A small class-conditioned image diffusion model, trained from scratch.
Model: 6.92M parameters, 48-pixel images, arch unet, activation gelu, widths [64, 64, 128, 256].
Training: soap at rate 0.0025, 9800 steps, batches of 256.
Data: trained on photos of arthropod specimens (BIOSCAN-5M), 12.9 epochs.
Rows from block 10, named by matrix and row number. Rows with one number belong to one channel. Each number is 200 + 30 x the weight over its row's rms, rounded and kept within 0 to 999. All counts start at 0. After the name is the row's rms in percent of the matrix's.
# convs0: first 3x3 conv (model.mid.0.convs.0.weight, 256x256x3x3), inputs 242-252, a 3x3 kernel for each
# convs1: second 3x3 conv (model.mid.0.convs.1.weight, 256x256x3x3, transposed), outputs 242-252, a 3x3 kernel for each
convs0.218,102,180,271,161,230,165,257,250,185,223,172,145,235,218,191,216,166,247,187,216,232,193,197,196,197,145,251,220,240,220,213,167,206,145,226,198,219,204,235,204,217,196,223,207,215,129,199,191,199,199,159,202,170,168,234,160,263,183,237,174,176,144,207,183,203,198,229,214,166,275,158,198,176,150,230,176,213,249,208,232,226,175,219,222,205,235,215,158,211,215,228,287,184,225,222,153,230,178,190,167
convs0.219,104,219,210,239,181,233,217,145,217,218,176,180,199,273,182,210,221,224,212,221,198,191,166,142,215,113,185,224,231,168,236,186,176,228,255,194,141,191,224,198,213,195,170,151,202,134,208,213,216,172,190,211,157,222,212,191,227,251,252,202,165,281,186,187,174,224,210,205,195,208,186,206,209,208,204,204,186,192,245,198,196,256,228,180,204,247,212,189,190,156,222,173,273,235,209,193,264,173,181,250
convs0.220,088,216,206,173,226,203,210,182,277,185,225,150,152,197,188,187,188,238,235,211,203,163,195,182,223,214,228,174,201,134,171,245,234,203,212,179,231,160,220,198,158,277,152,204,171,215,215,204,177,166,171,240,160,233,200,176,240,190,251,196,260,174,181,209,153,234,136,243,207,193,185,181,179,154,168,258,232,233,127,209,213,154,190,174,174,179,189,190,175,209,257,240,100,173,191,196,292,200,142,215
convs0.221,099,194,180,220,242,169,207,216,109,177,173,214,203,188,181,177,160,187,228,216,141,142,254,195,235,151,195,226,185,244,190,236,171,166,214,239,173,221,220,196,111,222,217,166,273,190,200,170,188,187,182,218,140,157,217,161,180,210,231,195,245,207,191,220,250,245,181,220,208,255,220,210,230,235,309,174,165,177,149,205,220,183,224,274,169,200,177,188,234,167,150,258,205,177,156,199,192,229,185,190
convs0.222,102,176,196,220,223,195,154,228,198,219,162,241,212,178,182,214,252,219,224,232,196,222,175,215,192,137,236,189,292,193,174,184,203,196,145,212,248,260,225,182,125,176,240,184,253,182,186,198,193,219,213,162,200,173,148,257,198,160,218,204,128,193,225,115,212,225,206,251,227,237,222,199,104,209,220,213,224,185,200,193,243,131,209,213,177,235,204,213,192,175,205,167,177,219,187,240,202,217,208,119
convs0.223,104,187,199,303,181,212,183,205,222,209,188,196,227,178,179,217,200,196,236,209,186,162,199,230,189,129,183,227,222,187,140,233,216,246,178,241,202,216,201,170,232,238,220,164,201,261,173,195,184,201,198,179,185,210,189,208,268,219,171,198,241,190,172,224,176,198,247,171,181,176,248,273,222,215,184,227,206,211,239,178,221,201,192,160,230,238,194,201,210,219,182,137,171,258,174,210,174,158,181,206
convs0.224,093,225,205,169,191,195,204,239,209,223,183,192,183,187,218,221,213,219,188,154,227,237,161,241,167,221,232,241,205,268,179,195,210,185,176,190,194,186,184,218,157,161,253,193,209,236,172,218,199,221,210,193,211,180,153,194,192,237,213,201,192,227,176,218,217,147,160,221,238,144,279,185,195,231,175,176,211,239,230,167,215,246,255,214,155,208,209,218,194,221,187,199,186,137,184,199,202,262,195,247
convs0.225,093,219,154,186,214,177,228,191,229,206,246,198,186,274,173,234,68,203,194,228,187,156,235,224,182,237,183,189,281,193,160,227,214,207,171,177,181,220,216,197,212,261,192,204,190,179,232,163,211,252,217,214,176,201,192,192,213,213,198,190,223,205,208,191,221,196,198,209,203,248,175,147,173,196,212,189,224,173,175,220,221,200,238,217,165,206,203,199,145,202,198,170,190,193,219,258,177,189,221,153
convs0.226,083,184,224,228,251,206,180,230,252,203,170,201,181,198,202,224,270,185,245,211,185,219,240,189,201,180,184,195,188,177,190,213,230,164,214,216,213,184,228,222,231,189,195,154,235,284,228,206,164,176,214,209,246,219,182,186,197,179,196,144,212,169,205,252,235,240,236,201,144,251,222,260,219,202,227,173,208,288,189,162,145,211,160,215,188,171,230,182,207,175,194,227,188,199,141,197,192,230,218,162
convs0.227,121,154,236,220,214,202,213,171,203,154,201,172,204,164,198,204,180,247,182,264,161,225,176,221,163,224,193,160,200,174,219,213,226,192,201,198,175,225,192,201,210,147,214,151,212,229,207,143,215,161,244,222,190,164,185,265,152,167,200,197,279,249,181,315,260,210,213,177,212,198,192,182,189,170,243,171,177,187,218,171,192,252,184,234,195,229,194,249,158,198,184,156,194,216,198,227,177,210,168,243
convs0.228,091,161,206,240,220,212,213,234,144,174,205,164,235,206,215,143,200,188,185,168,234,226,193,235,176,123,228,187,216,195,189,181,186,178,172,232,218,192,263,193,226,170,215,200,228,256,232,231,192,268,241,192,193,187,235,201,182,183,238,220,236,191,192,149,117,174,162,228,252,184,149,193,164,209,230,232,192,168,247,210,194,178,204,217,211,169,199,183,167,220,207,198,210,232,208,199,198,153,205,246
convs0.229,102,200,235,209,157,196,191,199,196,186,236,210,211,207,214,205,171,186,185,242,168,189,209,218,227,151,167,247,188,234,213,161,237,200,222,260,197,181,183,153,274,265,168,243,214,196,188,216,175,226,190,182,167,211,203,152,214,216,176,192,199,155,175,193,190,154,198,219,215,171,228,201,201,197,160,168,211,236,158,216,187,207,211,250,215,162,234,295,207,195,156,166,198,217,248,245,176,188,228,203
convs0.230,093,216,140,229,220,254,200,183,188,177,158,214,245,230,184,184,130,201,221,253,206,172,265,169,243,142,238,163,211,207,176,207,198,237,224,231,232,233,174,228,234,209,192,215,216,203,197,143,254,262,219,198,200,235,171,185,236,243,229,151,235,208,170,191,203,234,219,207,226,249,155,172,218,226,210,205,201,197,202,240,205,151,268,181,239,187,180,254,200,227,150,195,237,239,155,227,203,170,155,207
convs0.231,084,205,169,218,137,239,136,166,174,219,218,205,193,234,193,197,206,195,228,196,144,198,223,215,192,196,256,177,165,195,215,184,227,227,224,167,191,140,221,223,266,210,210,191,211,189,210,219,159,199,216,210,245,233,205,217,222,181,174,208,228,198,219,203,152,143,220,222,215,155,206,175,202,155,165,252,221,209,185,123,224,233,145,194,249,213,207,174,213,231,147,224,184,212,226,218,218,261,169,215
convs0.232,097,229,168,223,172,184,168,204,186,211,228,232,166,222,224,194,220,147,194,155,192,166,202,178,115,228,193,226,175,185,172,215,186,169,216,199,228,236,195,204,258,207,177,179,220,163,152,210,199,239,203,211,314,224,213,198,232,165,195,264,178,196,255,146,160,195,157,220,196,228,193,211,206,180,206,250,203,155,192,211,201,177,259,196,221,157,202,257,168,217,214,261,204,208,185,240,208,192,206,164
convs0.233,097,214,174,191,197,155,208,165,170,266,210,171,180,184,219,242,135,213,208,153,240,223,215,200,186,131,243,178,183,192,165,180,235,182,242,199,210,171,223,235,143,183,186,176,183,208,219,217,147,227,219,193,147,187,187,202,196,217,221,172,185,204,208,250,208,225,200,160,191,208,191,168,227,193,153,282,179,233,160,195,213,195,177,203,266,215,153,165,199,217,168,253,210,220,192,215,250,206,168,232
convs0.234,079,141,213,224,264,216,167,169,195,216,216,184,209,179,201,189,179,206,247,194,177,189,191,220,191,194,183,243,174,246,163,196,212,182,231,236,203,176,251,206,184,189,220,216,167,240,161,163,206,193,179,173,230,205,186,214,152,216,171,231,150,197,178,163,220,245,229,178,207,173,203,159,213,173,213,185,185,160,179,176,266,230,197,240,162,189,225,130,193,188,185,207,247,151,244,157,204,213,175,174
convs0.235,093,159,166,177,231,223,204,198,225,174,156,198,196,210,201,257,211,235,208,201,262,145,233,195,208,193,221,173,202,203,194,197,223,199,193,204,195,205,176,209,216,239,187,235,199,193,155,170,164,234,152,143,236,153,226,188,237,195,154,224,198,181,243,136,182,163,195,215,190,194,160,198,183,257,242,265,189,168,165,199,231,196,234,177,232,183,220,190,165,180,228,198,221,198,150,205,188,170,173,164
convs0.236,080,223,196,163,205,193,206,193,199,214,206,179,189,185,238,207,213,243,195,216,239,192,148,230,232,158,214,183,183,222,191,147,226,206,221,188,174,190,209,218,159,235,204,233,268,213,254,187,199,235,209,194,148,174,219,162,186,217,176,178,159,179,202,305,191,141,151,154,194,202,238,192,233,157,241,230,255,210,196,190,177,228,181,187,220,182,243,190,271,210,146,215,200,200,194,213,207,216,210,206
convs0.237,090,189,226,220,226,203,150,193,167,248,152,170,185,172,206,238,198,197,204,195,190,208,212,184,245,197,261,203,232,214,189,167,186,155,145,164,192,234,229,165,209,190,189,218,244,232,208,169,200,149,214,177,125,198,149,161,206,197,213,220,226,187,218,152,152,155,195,222,184,208,213,177,244,216,189,224,190,170,189,161,221,161,205,214,234,208,199,176,190,204,159,276,203,172,176,226,159,244,185,167
convs0.238,093,192,189,217,193,219,163,212,220,181,173,212,227,175,236,191,222,211,194,178,171,179,219,178,210,257,195,238,198,240,213,198,185,221,196,201,199,190,239,169,225,251,171,201,153,166,187,156,236,180,211,204,183,214,208,186,189,205,189,207,173,187,184,185,269,182,254,214,201,209,186,210,160,135,277,157,177,173,196,195,229,210,180,225,207,179,169,215,125,233,231,169,219,173,254,198,206,185,208,255
convs0.239,109,186,193,237,232,171,185,217,222,232,178,172,191,202,209,201,180,270,193,191,220,171,191,225,191,269,180,197,211,197,192,175,206,170,279,195,180,229,211,171,202,204,214,206,224,221,172,204,268,218,234,152,202,237,212,233,232,221,156,212,230,194,210,200,198,231,179,171,210,184,208,180,203,168,190,192,211,247,177,176,186,247,139,239,163,181,222,185,217,212,163,148,221,188,171,187,218,161,204,249
convs0.240,097,222,177,192,131,187,192,190,203,193,147,175,266,198,217,187,247,286,181,149,213,216,178,226,156,180,206,190,143,257,185,176,166,238,218,190,196,93,237,238,233,186,166,181,192,251,197,183,211,188,190,232,216,193,216,159,207,250,279,194,242,218,200,189,148,215,173,203,197,173,247,212,180,177,188,141,249,176,167,191,161,199,249,168,194,196,216,225,221,195,197,132,244,154,194,223,188,234,204,190
convs0.241,094,221,244,156,200,180,194,164,161,206,228,223,187,174,192,200,212,120,231,190,169,217,194,209,198,219,180,177,209,217,200,211,218,226,182,209,214,192,219,234,122,239,173,174,222,170,226,203,190,157,164,177,193,238,219,216,247,213,241,212,178,214,170,202,219,203,236,205,224,175,209,206,236,218,169,129,200,216,243,177,243,163,208,182,209,181,184,244,192,226,153,171,272,186,243,208,198,185,192,242
convs0.242,097,202,181,156,168,150,194,178,222,200,244,169,179,229,168,189,239,208,184,217,198,190,258,170,248,179,191,172,239,227,208,175,223,243,183,216,195,179,175,190,221,202,200,237,189,138,180,183,233,164,193,234,227,192,207,174,136,139,209,206,149,192,172,217,198,212,171,186,183,158,191,195,225,185,225,206,205,220,196,172,183,258,194,160,335,185,199,196,209,220,192,251,202,184,199,173,189,194,191,184
convs0.243,106,187,156,216,230,238,202,230,205,230,195,215,219,211,215,199,212,231,187,206,179,169,201,193,183,306,163,254,181,216,200,190,173,169,213,188,216,163,198,162,155,172,193,212,175,226,190,189,204,251,226,187,244,210,204,150,212,194,231,179,175,237,255,139,186,200,234,206,167,231,205,177,254,191,248,192,198,185,180,192,232,182,194,225,204,192,150,176,199,236,186,229,168,197,146,211,211,181,205,189
convs0.244,091,193,186,182,245,210,175,210,240,200,214,219,191,231,195,201,191,181,191,205,225,198,174,186,142,214,191,223,202,198,179,216,151,202,206,231,183,215,196,188,193,204,203,230,197,172,159,169,225,246,170,199,200,199,232,227,229,213,243,224,198,250,194,197,157,200,145,226,215,172,200,237,189,184,253,185,162,187,236,208,189,216,194,213,178,168,242,238,247,186,196,168,201,191,161,210,157,224,166,215
convs0.245,105,230,231,219,198,174,203,249,202,172,201,178,217,276,202,206,217,238,180,183,142,238,164,244,177,164,199,195,223,184,188,199,166,176,219,158,185,204,231,225,172,258,194,187,196,211,238,189,181,197,206,176,138,249,240,182,200,216,293,205,229,220,178,192,228,208,292,215,242,228,218,217,199,195,247,188,198,191,195,242,198,172,205,184,183,170,172,157,187,232,224,169,210,207,252,160,205,253,198,160
convs0.246,107,167,222,268,219,202,205,280,217,174,256,203,187,200,212,193,216,164,185,214,181,171,200,250,200,184,167,253,210,263,205,222,208,163,213,165,200,199,191,161,196,198,157,197,139,227,142,207,227,211,265,158,171,217,223,182,245,184,183,177,189,243,183,174,209,239,199,131,200,193,194,239,194,217,171,146,264,220,218,190,220,198,207,179,187,251,189,162,205,212,210,187,152,198,183,136,227,212,234,162
convs0.247,090,204,146,215,198,154,199,182,221,178,228,180,178,193,175,176,229,179,153,224,227,202,121,199,150,198,211,233,198,219,243,197,238,213,222,186,212,207,217,268,212,178,185,197,250,229,226,178,242,230,198,199,245,168,175,191,163,294,243,168,154,228,212,178,178,130,138,239,169,203,239,230,173,253,224,186,195,242,212,173,177,211,189,200,205,175,198,166,226,206,205,220,246,191,215,244,132,208,241,243
convs0.248,113,219,192,166,193,163,192,190,210,172,193,160,196,215,199,207,216,159,202,202,216,194,225,227,222,242,213,209,248,157,222,204,225,237,152,206,177,187,235,248,214,161,202,160,203,276,227,148,198,205,199,200,218,187,206,190,277,180,161,221,211,183,186,220,234,220,188,157,223,215,203,146,169,202,234,215,216,141,161,185,167,215,216,209,233,188,196,265,175,205,212,243,216,201,190,212,246,210,165,191
convs0.249,098,219,231,194,182,207,220,153,250,227,213,229,202,188,192,215,182,253,215,203,165,243,182,197,216,155,239,151,208,197,182,228,215,183,261,216,185,203,191,210,183,234,219,242,205,190,225,197,213,190,176,188,185,243,177,272,212,204,190,169,178,223,161,219,251,200,244,225,189,211,162,185,210,205,192,190,237,203,157,206,215,195,173,205,191,240,239,152,224,183,186,156,213,154,219,173,203,195,194,275
convs0.250,140,209,189,165,216,190,185,149,177,200,202,208,217,212,206,181,189,164,204,217,154,264,265,183,196,142,200,230,246,148,196,212,179,135,237,214,232,187,172,225,198,131,225,193,183,172,214,167,164,228,230,217,106,152,208,166,245,245,203,175,185,204,232,163,205,210,212,176,176,199,185,182,169,191,235,133,198,183,168,203,287,222,232,181,169,251,193,182,205,134,222,238,258,220,182,196,202,213,176,142
convs0.251,087,205,233,182,182,204,228,213,192,209,241,193,209,158,252,226,204,163,183,185,194,148,197,217,181,198,195,193,208,234,158,217,163,173,184,190,224,125,162,197,152,186,213,166,217,216,212,215,141,159,203,196,203,217,166,183,171,172,228,216,226,227,205,209,176,217,203,117,215,240,199,178,208,195,256,157,184,128,223,171,225,206,302,176,170,190,218,247,185,192,221,193,197,179,185,136,210,187,177,153
convs0.252,114,208,231,189,208,216,172,188,174,195,266,216,182,199,237,206,240,183,194,243,170,179,180,186,214,190,192,169,156,217,201,239,212,208,249,181,221,200,171,180,190,219,229,206,208,233,241,228,193,185,169,195,195,267,183,227,186,222,213,180,226,210,171,202,212,170,199,203,192,190,232,174,174,187,184,156,244,174,172,191,236,176,172,214,242,192,213,151,204,198,214,139,183,224,191,150,220,179,181,235
convs1.218,106,224,159,231,198,204,234,225,238,215,177,213,181,182,175,208,216,204,262,225,200,179,169,182,249,225,194,157,228,196,188,253,176,229,219,201,204,226,186,234,165,242,206,195,161,235,196,209,195,212,187,248,175,185,233,229,156,234,227,154,213,185,201,193,173,212,234,184,153,139,239,194,193,212,198,170,195,168,220,157,183,206,180,266,169,184,215,197,179,184,244,153,205,232,188,211,190,177,268,172
convs1.219,123,238,192,217,235,173,176,257,163,222,261,185,206,174,170,377,207,181,206,186,233,121,170,164,208,216,171,202,205,184,229,256,185,207,169,196,175,232,188,195,191,167,180,181,180,260,173,198,166,194,212,187,173,218,214,212,203,235,235,194,182,187,182,338,178,199,172,225,200,192,183,172,184,298,222,211,165,183,158,257,223,141,194,204,190,223,200,177,205,180,171,144,196,215,203,237,190,201,213,150
convs1.220,087,158,220,198,156,213,185,279,167,187,182,180,195,204,176,222,199,171,195,176,186,208,240,181,249,157,250,188,225,209,164,273,181,187,254,223,175,249,164,216,210,210,207,232,135,227,176,134,233,255,209,219,207,169,160,161,226,180,195,134,175,202,199,202,183,196,194,155,159,241,199,282,211,255,217,214,235,176,203,200,220,202,209,238,192,225,195,214,233,241,187,184,163,195,247,150,174,158,203,158
convs1.221,092,166,189,243,188,186,232,173,205,187,198,239,228,180,237,163,181,192,191,194,169,204,217,242,229,180,186,214,180,214,253,215,165,199,208,180,196,209,134,198,204,220,203,193,261,164,214,204,222,172,180,191,223,182,214,180,181,184,209,208,216,230,197,179,203,236,217,182,227,244,190,191,152,166,175,137,200,225,245,173,224,235,188,161,201,214,265,130,218,202,166,162,190,175,200,231,220,211,178,173
convs1.222,096,172,208,238,248,205,207,189,213,221,180,149,223,239,213,201,180,184,156,278,118,219,173,173,189,153,190,186,210,195,209,252,213,150,200,160,206,261,194,187,170,154,181,212,263,183,208,229,172,210,202,187,192,177,217,164,184,189,199,207,221,195,264,123,119,171,220,173,208,223,220,187,214,128,189,182,202,158,167,212,226,255,192,183,182,195,227,195,175,183,192,170,176,195,163,208,215,182,250,183
convs1.223,104,194,244,196,234,167,225,298,192,171,199,205,168,217,188,202,128,195,214,237,230,195,211,170,194,161,225,221,240,197,225,194,237,151,184,136,197,176,216,221,209,124,203,227,165,208,199,189,228,221,207,186,181,193,193,197,218,204,242,180,193,194,205,164,225,255,212,214,209,197,203,144,180,226,217,238,225,143,166,242,193,229,230,156,243,230,188,201,207,217,157,180,190,204,199,186,172,157,229,196
convs1.224,093,180,211,217,169,202,202,189,207,219,225,119,243,190,220,169,210,197,223,277,140,266,146,191,167,168,228,208,192,194,182,202,217,131,204,207,203,219,193,194,228,179,245,207,212,160,235,201,180,215,163,208,214,201,229,181,230,187,179,181,199,236,195,182,158,232,216,185,162,179,220,212,221,222,226,174,206,222,178,141,224,189,195,195,174,207,214,245,164,239,224,162,150,232,154,192,206,216,209,178
convs1.225,086,224,166,155,186,182,240,227,170,174,203,162,305,201,212,149,204,230,171,179,231,192,249,252,212,183,194,174,206,178,218,247,193,203,188,204,240,217,180,151,191,212,229,215,233,192,186,205,197,198,175,190,201,227,197,196,186,192,234,200,192,193,176,232,175,265,216,188,203,202,207,119,193,216,131,145,201,195,268,201,199,200,221,185,203,197,125,269,189,170,177,201,240,165,211,144,226,216,178,236
convs1.226,084,162,208,178,201,209,215,201,201,211,206,169,211,228,219,146,170,161,180,232,145,193,228,206,206,212,210,151,191,220,198,189,210,146,228,215,218,227,165,183,185,185,225,201,210,189,176,192,210,156,233,162,201,195,209,274,129,159,184,212,184,202,190,175,289,196,219,167,183,237,207,270,192,181,148,178,228,256,188,220,208,209,233,187,193,173,156,190,202,217,235,227,208,173,179,174,182,196,180,161
convs1.227,148,206,183,192,184,153,244,188,208,148,192,238,187,182,199,136,187,211,164,177,181,162,251,205,185,155,175,196,192,224,208,186,173,162,209,233,176,252,210,190,177,176,170,201,191,233,195,176,158,185,266,191,209,171,189,261,194,224,244,182,235,204,154,229,216,191,217,204,225,205,256,211,310,203,142,152,237,198,189,199,184,237,234,189,175,214,193,174,204,260,225,224,239,193,179,208,165,196,193,249
convs1.228,087,212,229,185,197,212,211,186,173,177,198,160,149,263,255,187,190,197,214,267,207,236,186,256,163,254,193,233,222,229,203,250,208,173,225,206,154,263,202,202,176,153,183,190,216,145,240,232,211,194,224,192,204,218,168,167,177,158,252,198,230,159,195,168,153,198,205,176,220,184,163,202,196,200,177,203,166,214,158,216,190,193,204,200,153,165,238,209,188,167,150,159,205,226,180,177,191,212,229,160
convs1.229,101,184,223,211,246,193,189,248,263,214,208,160,201,191,209,173,173,198,201,234,154,236,182,197,172,183,236,153,205,170,221,163,231,173,183,169,227,179,185,222,211,251,220,207,166,201,190,162,262,212,187,255,169,173,193,195,196,210,195,211,211,189,175,199,202,194,185,154,199,180,233,187,185,162,211,210,239,190,208,163,204,210,200,225,226,199,184,186,182,163,208,202,192,187,229,206,149,132,202,201
convs1.230,086,188,190,229,184,199,198,210,196,193,230,215,174,143,172,188,220,211,251,230,175,244,206,191,172,181,179,223,203,258,191,209,196,184,166,236,180,227,209,209,217,196,173,197,204,232,218,222,202,225,165,195,137,196,218,162,192,227,178,198,159,186,185,177,149,218,269,224,170,171,224,169,231,163,231,174,184,203,178,205,153,169,219,200,198,163,212,238,225,181,178,81,229,183,243,159,179,181,189,231
convs1.231,081,177,204,180,171,217,269,199,211,235,169,196,181,202,219,168,215,207,233,233,183,193,214,202,188,160,230,165,229,211,196,159,164,217,234,142,262,217,196,199,196,151,245,207,201,173,203,139,271,160,210,237,213,178,226,207,187,180,221,162,218,198,205,175,238,219,188,207,156,171,172,218,181,153,153,211,214,186,182,248,167,222,209,201,207,248,152,273,239,156,189,172,272,206,204,182,189,199,196,216
convs1.232,094,192,241,185,241,220,208,146,171,253,198,223,123,230,174,206,198,182,193,197,198,235,221,155,173,271,193,207,244,175,236,185,196,177,216,199,161,204,213,208,196,156,242,196,207,201,193,172,281,201,176,233,223,203,170,163,185,138,148,189,177,165,190,159,207,161,170,210,210,197,173,234,184,138,178,265,163,219,199,245,143,202,228,136,226,197,201,208,182,149,193,148,180,210,198,178,198,231,224,260
convs1.233,100,172,210,175,175,181,209,207,226,177,232,217,206,162,189,189,239,205,201,197,173,154,235,206,206,178,204,209,246,235,219,228,155,195,166,241,214,199,208,155,228,238,238,215,123,178,182,201,130,203,232,182,187,192,145,205,214,145,193,209,278,161,228,205,187,205,207,221,207,193,153,203,192,200,194,184,159,174,224,208,240,217,240,172,183,196,222,180,198,141,235,204,193,229,166,215,222,186,175,222
convs1.234,079,220,159,225,209,215,219,178,187,298,171,205,194,195,258,211,202,212,216,167,181,184,206,186,200,263,187,206,196,189,239,181,204,172,253,169,239,187,194,191,212,180,219,154,168,216,207,178,181,159,206,237,261,226,190,216,170,170,171,220,194,160,236,157,204,225,174,156,193,200,181,209,231,192,153,205,221,224,204,205,157,178,222,193,209,216,191,194,247,179,199,243,183,195,135,203,248,218,196,178
convs1.235,089,194,198,172,236,181,184,181,205,251,182,216,153,200,177,254,221,242,205,203,215,163,263,170,178,237,211,194,196,196,199,225,155,256,209,141,210,206,215,198,190,193,236,199,142,174,181,175,272,246,216,169,199,194,175,134,195,219,192,178,169,175,188,223,186,198,172,199,219,161,175,192,220,182,210,239,202,192,204,203,194,169,168,194,194,278,233,203,159,237,213,208,107,187,216,187,179,191,214,235
convs1.236,079,144,217,207,165,169,213,209,206,259,177,144,151,192,219,205,220,231,191,257,178,203,218,225,199,173,159,189,206,226,198,198,183,151,248,160,252,217,159,231,197,252,205,174,254,147,212,215,256,190,216,213,205,236,201,231,191,209,198,215,267,195,189,214,201,168,169,210,197,217,197,212,193,152,227,139,250,216,223,185,169,236,212,202,150,175,188,211,194,151,207,190,252,202,233,204,177,174,226,154
convs1.237,091,254,177,239,206,200,142,260,183,203,178,190,175,216,206,172,195,188,232,284,202,180,223,199,154,227,199,217,213,212,202,230,215,182,204,198,168,234,256,191,218,181,173,228,154,148,230,212,163,243,183,215,188,228,201,150,196,188,219,237,208,153,208,138,185,193,210,178,201,166,176,180,184,130,201,217,219,198,188,221,191,212,197,161,184,191,224,231,211,165,175,161,230,234,183,183,192,162,265,224
convs1.238,086,192,200,211,176,222,174,242,188,214,218,233,199,219,195,166,202,175,191,222,222,161,226,182,164,176,190,169,230,190,231,185,236,191,188,203,189,171,212,172,223,199,209,183,246,316,192,205,207,201,184,264,185,178,220,180,159,201,214,221,121,156,179,336,238,200,205,225,138,201,170,226,211,184,259,148,193,160,234,254,212,206,195,208,187,230,133,301,166,178,228,214,213,249,161,155,144,188,162,184
convs1.239,113,146,236,193,192,194,235,230,211,185,184,262,174,192,186,178,145,201,230,156,200,265,254,251,207,207,238,198,179,196,245,190,148,192,243,236,190,254,187,227,207,164,152,185,159,231,215,179,248,149,177,169,219,178,214,203,182,220,212,202,176,226,165,224,203,214,193,161,188,214,175,228,168,202,174,138,226,193,210,159,235,209,260,207,260,191,158,205,220,200,165,186,170,202,186,214,168,227,200,158
convs1.240,097,194,166,203,197,183,153,233,233,255,225,130,246,217,178,207,215,183,213,254,197,212,219,213,192,255,195,198,192,171,202,231,175,169,199,223,181,168,179,195,220,202,204,249,187,174,261,180,209,201,200,188,203,211,175,206,175,202,181,222,165,177,203,147,176,217,176,174,173,209,166,224,171,145,165,217,238,228,168,217,176,163,189,239,173,134,265,165,240,180,191,235,156,226,197,162,253,178,256,160
convs1.241,089,164,208,259,194,211,173,167,173,192,184,218,201,219,187,157,240,207,245,254,139,299,165,205,194,272,141,170,235,186,184,224,245,184,220,189,199,182,178,229,228,233,181,220,194,172,259,185,193,206,220,187,190,218,178,186,176,169,193,185,225,165,260,118,190,218,222,196,244,162,191,176,196,136,212,226,190,247,169,189,195,144,172,208,164,200,229,192,192,207,196,209,190,196,179,178,228,180,188,184
convs1.242,097,177,239,192,200,243,204,240,209,229,191,208,226,206,192,216,220,231,242,245,176,217,175,140,223,225,211,153,190,212,190,207,179,207,214,206,193,225,179,208,151,217,191,204,197,261,201,218,177,199,216,223,183,194,250,190,184,232,225,202,228,192,234,152,261,244,233,185,184,205,206,180,188,149,230,158,312,283,206,164,198,160,215,223,204,197,226,168,231,179,248,213,214,202,194,163,184,206,202,143
convs1.243,103,202,170,257,201,230,196,179,171,160,185,223,145,167,211,173,181,227,239,172,210,237,173,157,240,262,189,203,218,279,210,238,174,205,249,227,199,155,232,274,216,195,173,179,221,230,219,234,110,191,201,213,187,177,213,146,181,182,156,192,168,196,192,215,188,217,200,177,157,178,194,230,263,146,222,190,159,198,170,170,227,180,135,197,306,195,223,164,177,190,233,164,179,179,177,219,225,249,175,201
convs1.244,088,165,247,228,173,182,216,196,272,171,182,227,189,179,247,229,177,154,200,179,236,175,243,172,188,193,170,195,216,198,166,210,178,233,202,208,218,252,152,191,192,192,220,182,131,217,200,195,290,192,188,173,182,205,208,217,131,168,216,227,210,211,194,159,209,169,180,211,190,219,201,243,179,147,217,174,201,185,231,191,226,145,229,198,214,232,190,186,206,206,200,199,200,239,207,164,201,208,186,167
convs1.245,099,211,209,199,210,206,208,185,195,208,207,257,128,147,193,175,195,200,176,180,158,230,186,166,228,229,162,203,168,219,231,217,191,179,203,202,171,178,236,160,199,157,176,212,177,183,144,207,197,219,163,225,198,207,154,192,226,237,230,141,145,199,153,244,156,230,190,200,191,157,258,135,285,221,251,152,168,182,123,235,224,172,204,198,265,243,225,197,186,206,203,151,236,173,170,219,202,179,124,210
convs1.246,097,185,194,215,186,219,185,195,154,206,158,257,210,211,163,181,168,201,249,188,240,178,195,191,243,126,204,187,245,179,253,224,242,158,197,250,208,215,189,172,197,170,219,233,196,253,215,151,202,225,208,226,131,201,172,174,177,194,141,231,214,216,170,247,196,182,235,194,193,200,204,204,198,160,168,147,209,172,210,201,188,226,167,260,201,210,213,181,200,191,261,145,129,197,166,227,264,190,237,151
convs1.247,089,189,186,155,208,195,224,194,205,209,181,208,218,220,246,134,158,184,206,194,180,251,175,197,213,270,178,192,269,184,186,206,242,179,223,201,213,220,184,139,174,217,243,240,200,209,239,230,209,202,215,204,209,190,177,160,215,171,182,140,239,165,181,177,186,234,205,203,223,219,157,204,143,156,178,198,163,224,214,139,213,134,235,174,218,216,192,189,166,218,202,179,204,242,176,173,226,219,204,211
convs1.248,121,220,203,197,244,187,233,207,222,177,193,182,251,196,273,195,182,185,179,229,220,228,158,153,197,244,198,190,172,208,206,230,214,215,192,165,183,264,194,222,164,222,248,175,267,200,176,235,162,167,152,197,196,250,211,217,178,216,184,189,174,171,288,196,203,215,244,192,197,217,186,204,233,226,224,192,161,221,201,207,128,220,210,219,149,218,210,195,120,167,157,228,199,194,202,175,163,190,205,215
convs1.249,105,216,169,207,206,168,223,219,210,216,245,160,206,177,201,200,243,214,181,160,219,164,234,160,199,195,227,168,192,214,219,201,198,203,179,230,211,184,237,154,203,218,282,220,206,174,167,184,186,243,228,178,211,191,180,246,181,217,198,168,211,195,171,193,196,197,181,224,196,186,187,207,207,177,195,256,188,183,196,193,229,188,237,213,158,164,192,143,210,204,201,309,195,207,152,205,165,195,163,182
convs1.250,167,227,189,202,183,183,211,241,196,168,227,131,230,175,209,190,271,195,161,221,202,169,169,239,240,157,166,191,226,214,189,207,193,198,176,201,210,232,201,188,247,170,138,218,183,162,200,221,199,220,205,229,164,163,208,217,171,192,205,222,235,231,153,133,176,172,189,210,212,197,232,221,258,185,197,173,170,196,176,155,250,223,178,154,202,192,162,220,251,177,206,221,201,184,222,183,166,138,303,228
convs1.251,086,198,208,198,178,210,196,197,181,268,234,197,203,186,263,213,186,208,234,216,202,176,205,224,152,255,178,137,201,233,199,238,145,191,234,223,174,199,178,202,207,194,201,194,210,201,246,173,192,135,186,199,219,223,174,182,153,212,199,251,226,208,187,257,154,234,211,191,225,195,158,218,160,174,188,199,220,235,217,218,223,155,202,169,222,182,214,230,194,199,206,186,169,215,245,199,238,202,195,170
convs1.252,123,210,207,175,177,222,230,203,178,181,214,209,213,173,173,203,244,200,211,183,174,218,241,218,237,189,179,203,240,219,216,191,179,230,183,183,145,196,194,173,219,205,219,210,191,150,188,186,181,193,205,224,178,187,172,198,181,210,180,175,207,197,214,197,192,195,221,208,199,165,171,198,189,204,207,232,154,181,265,194,216,169,178,225,201,164,261,202,147,168,204,167,196,209,160,179,186,216,210,183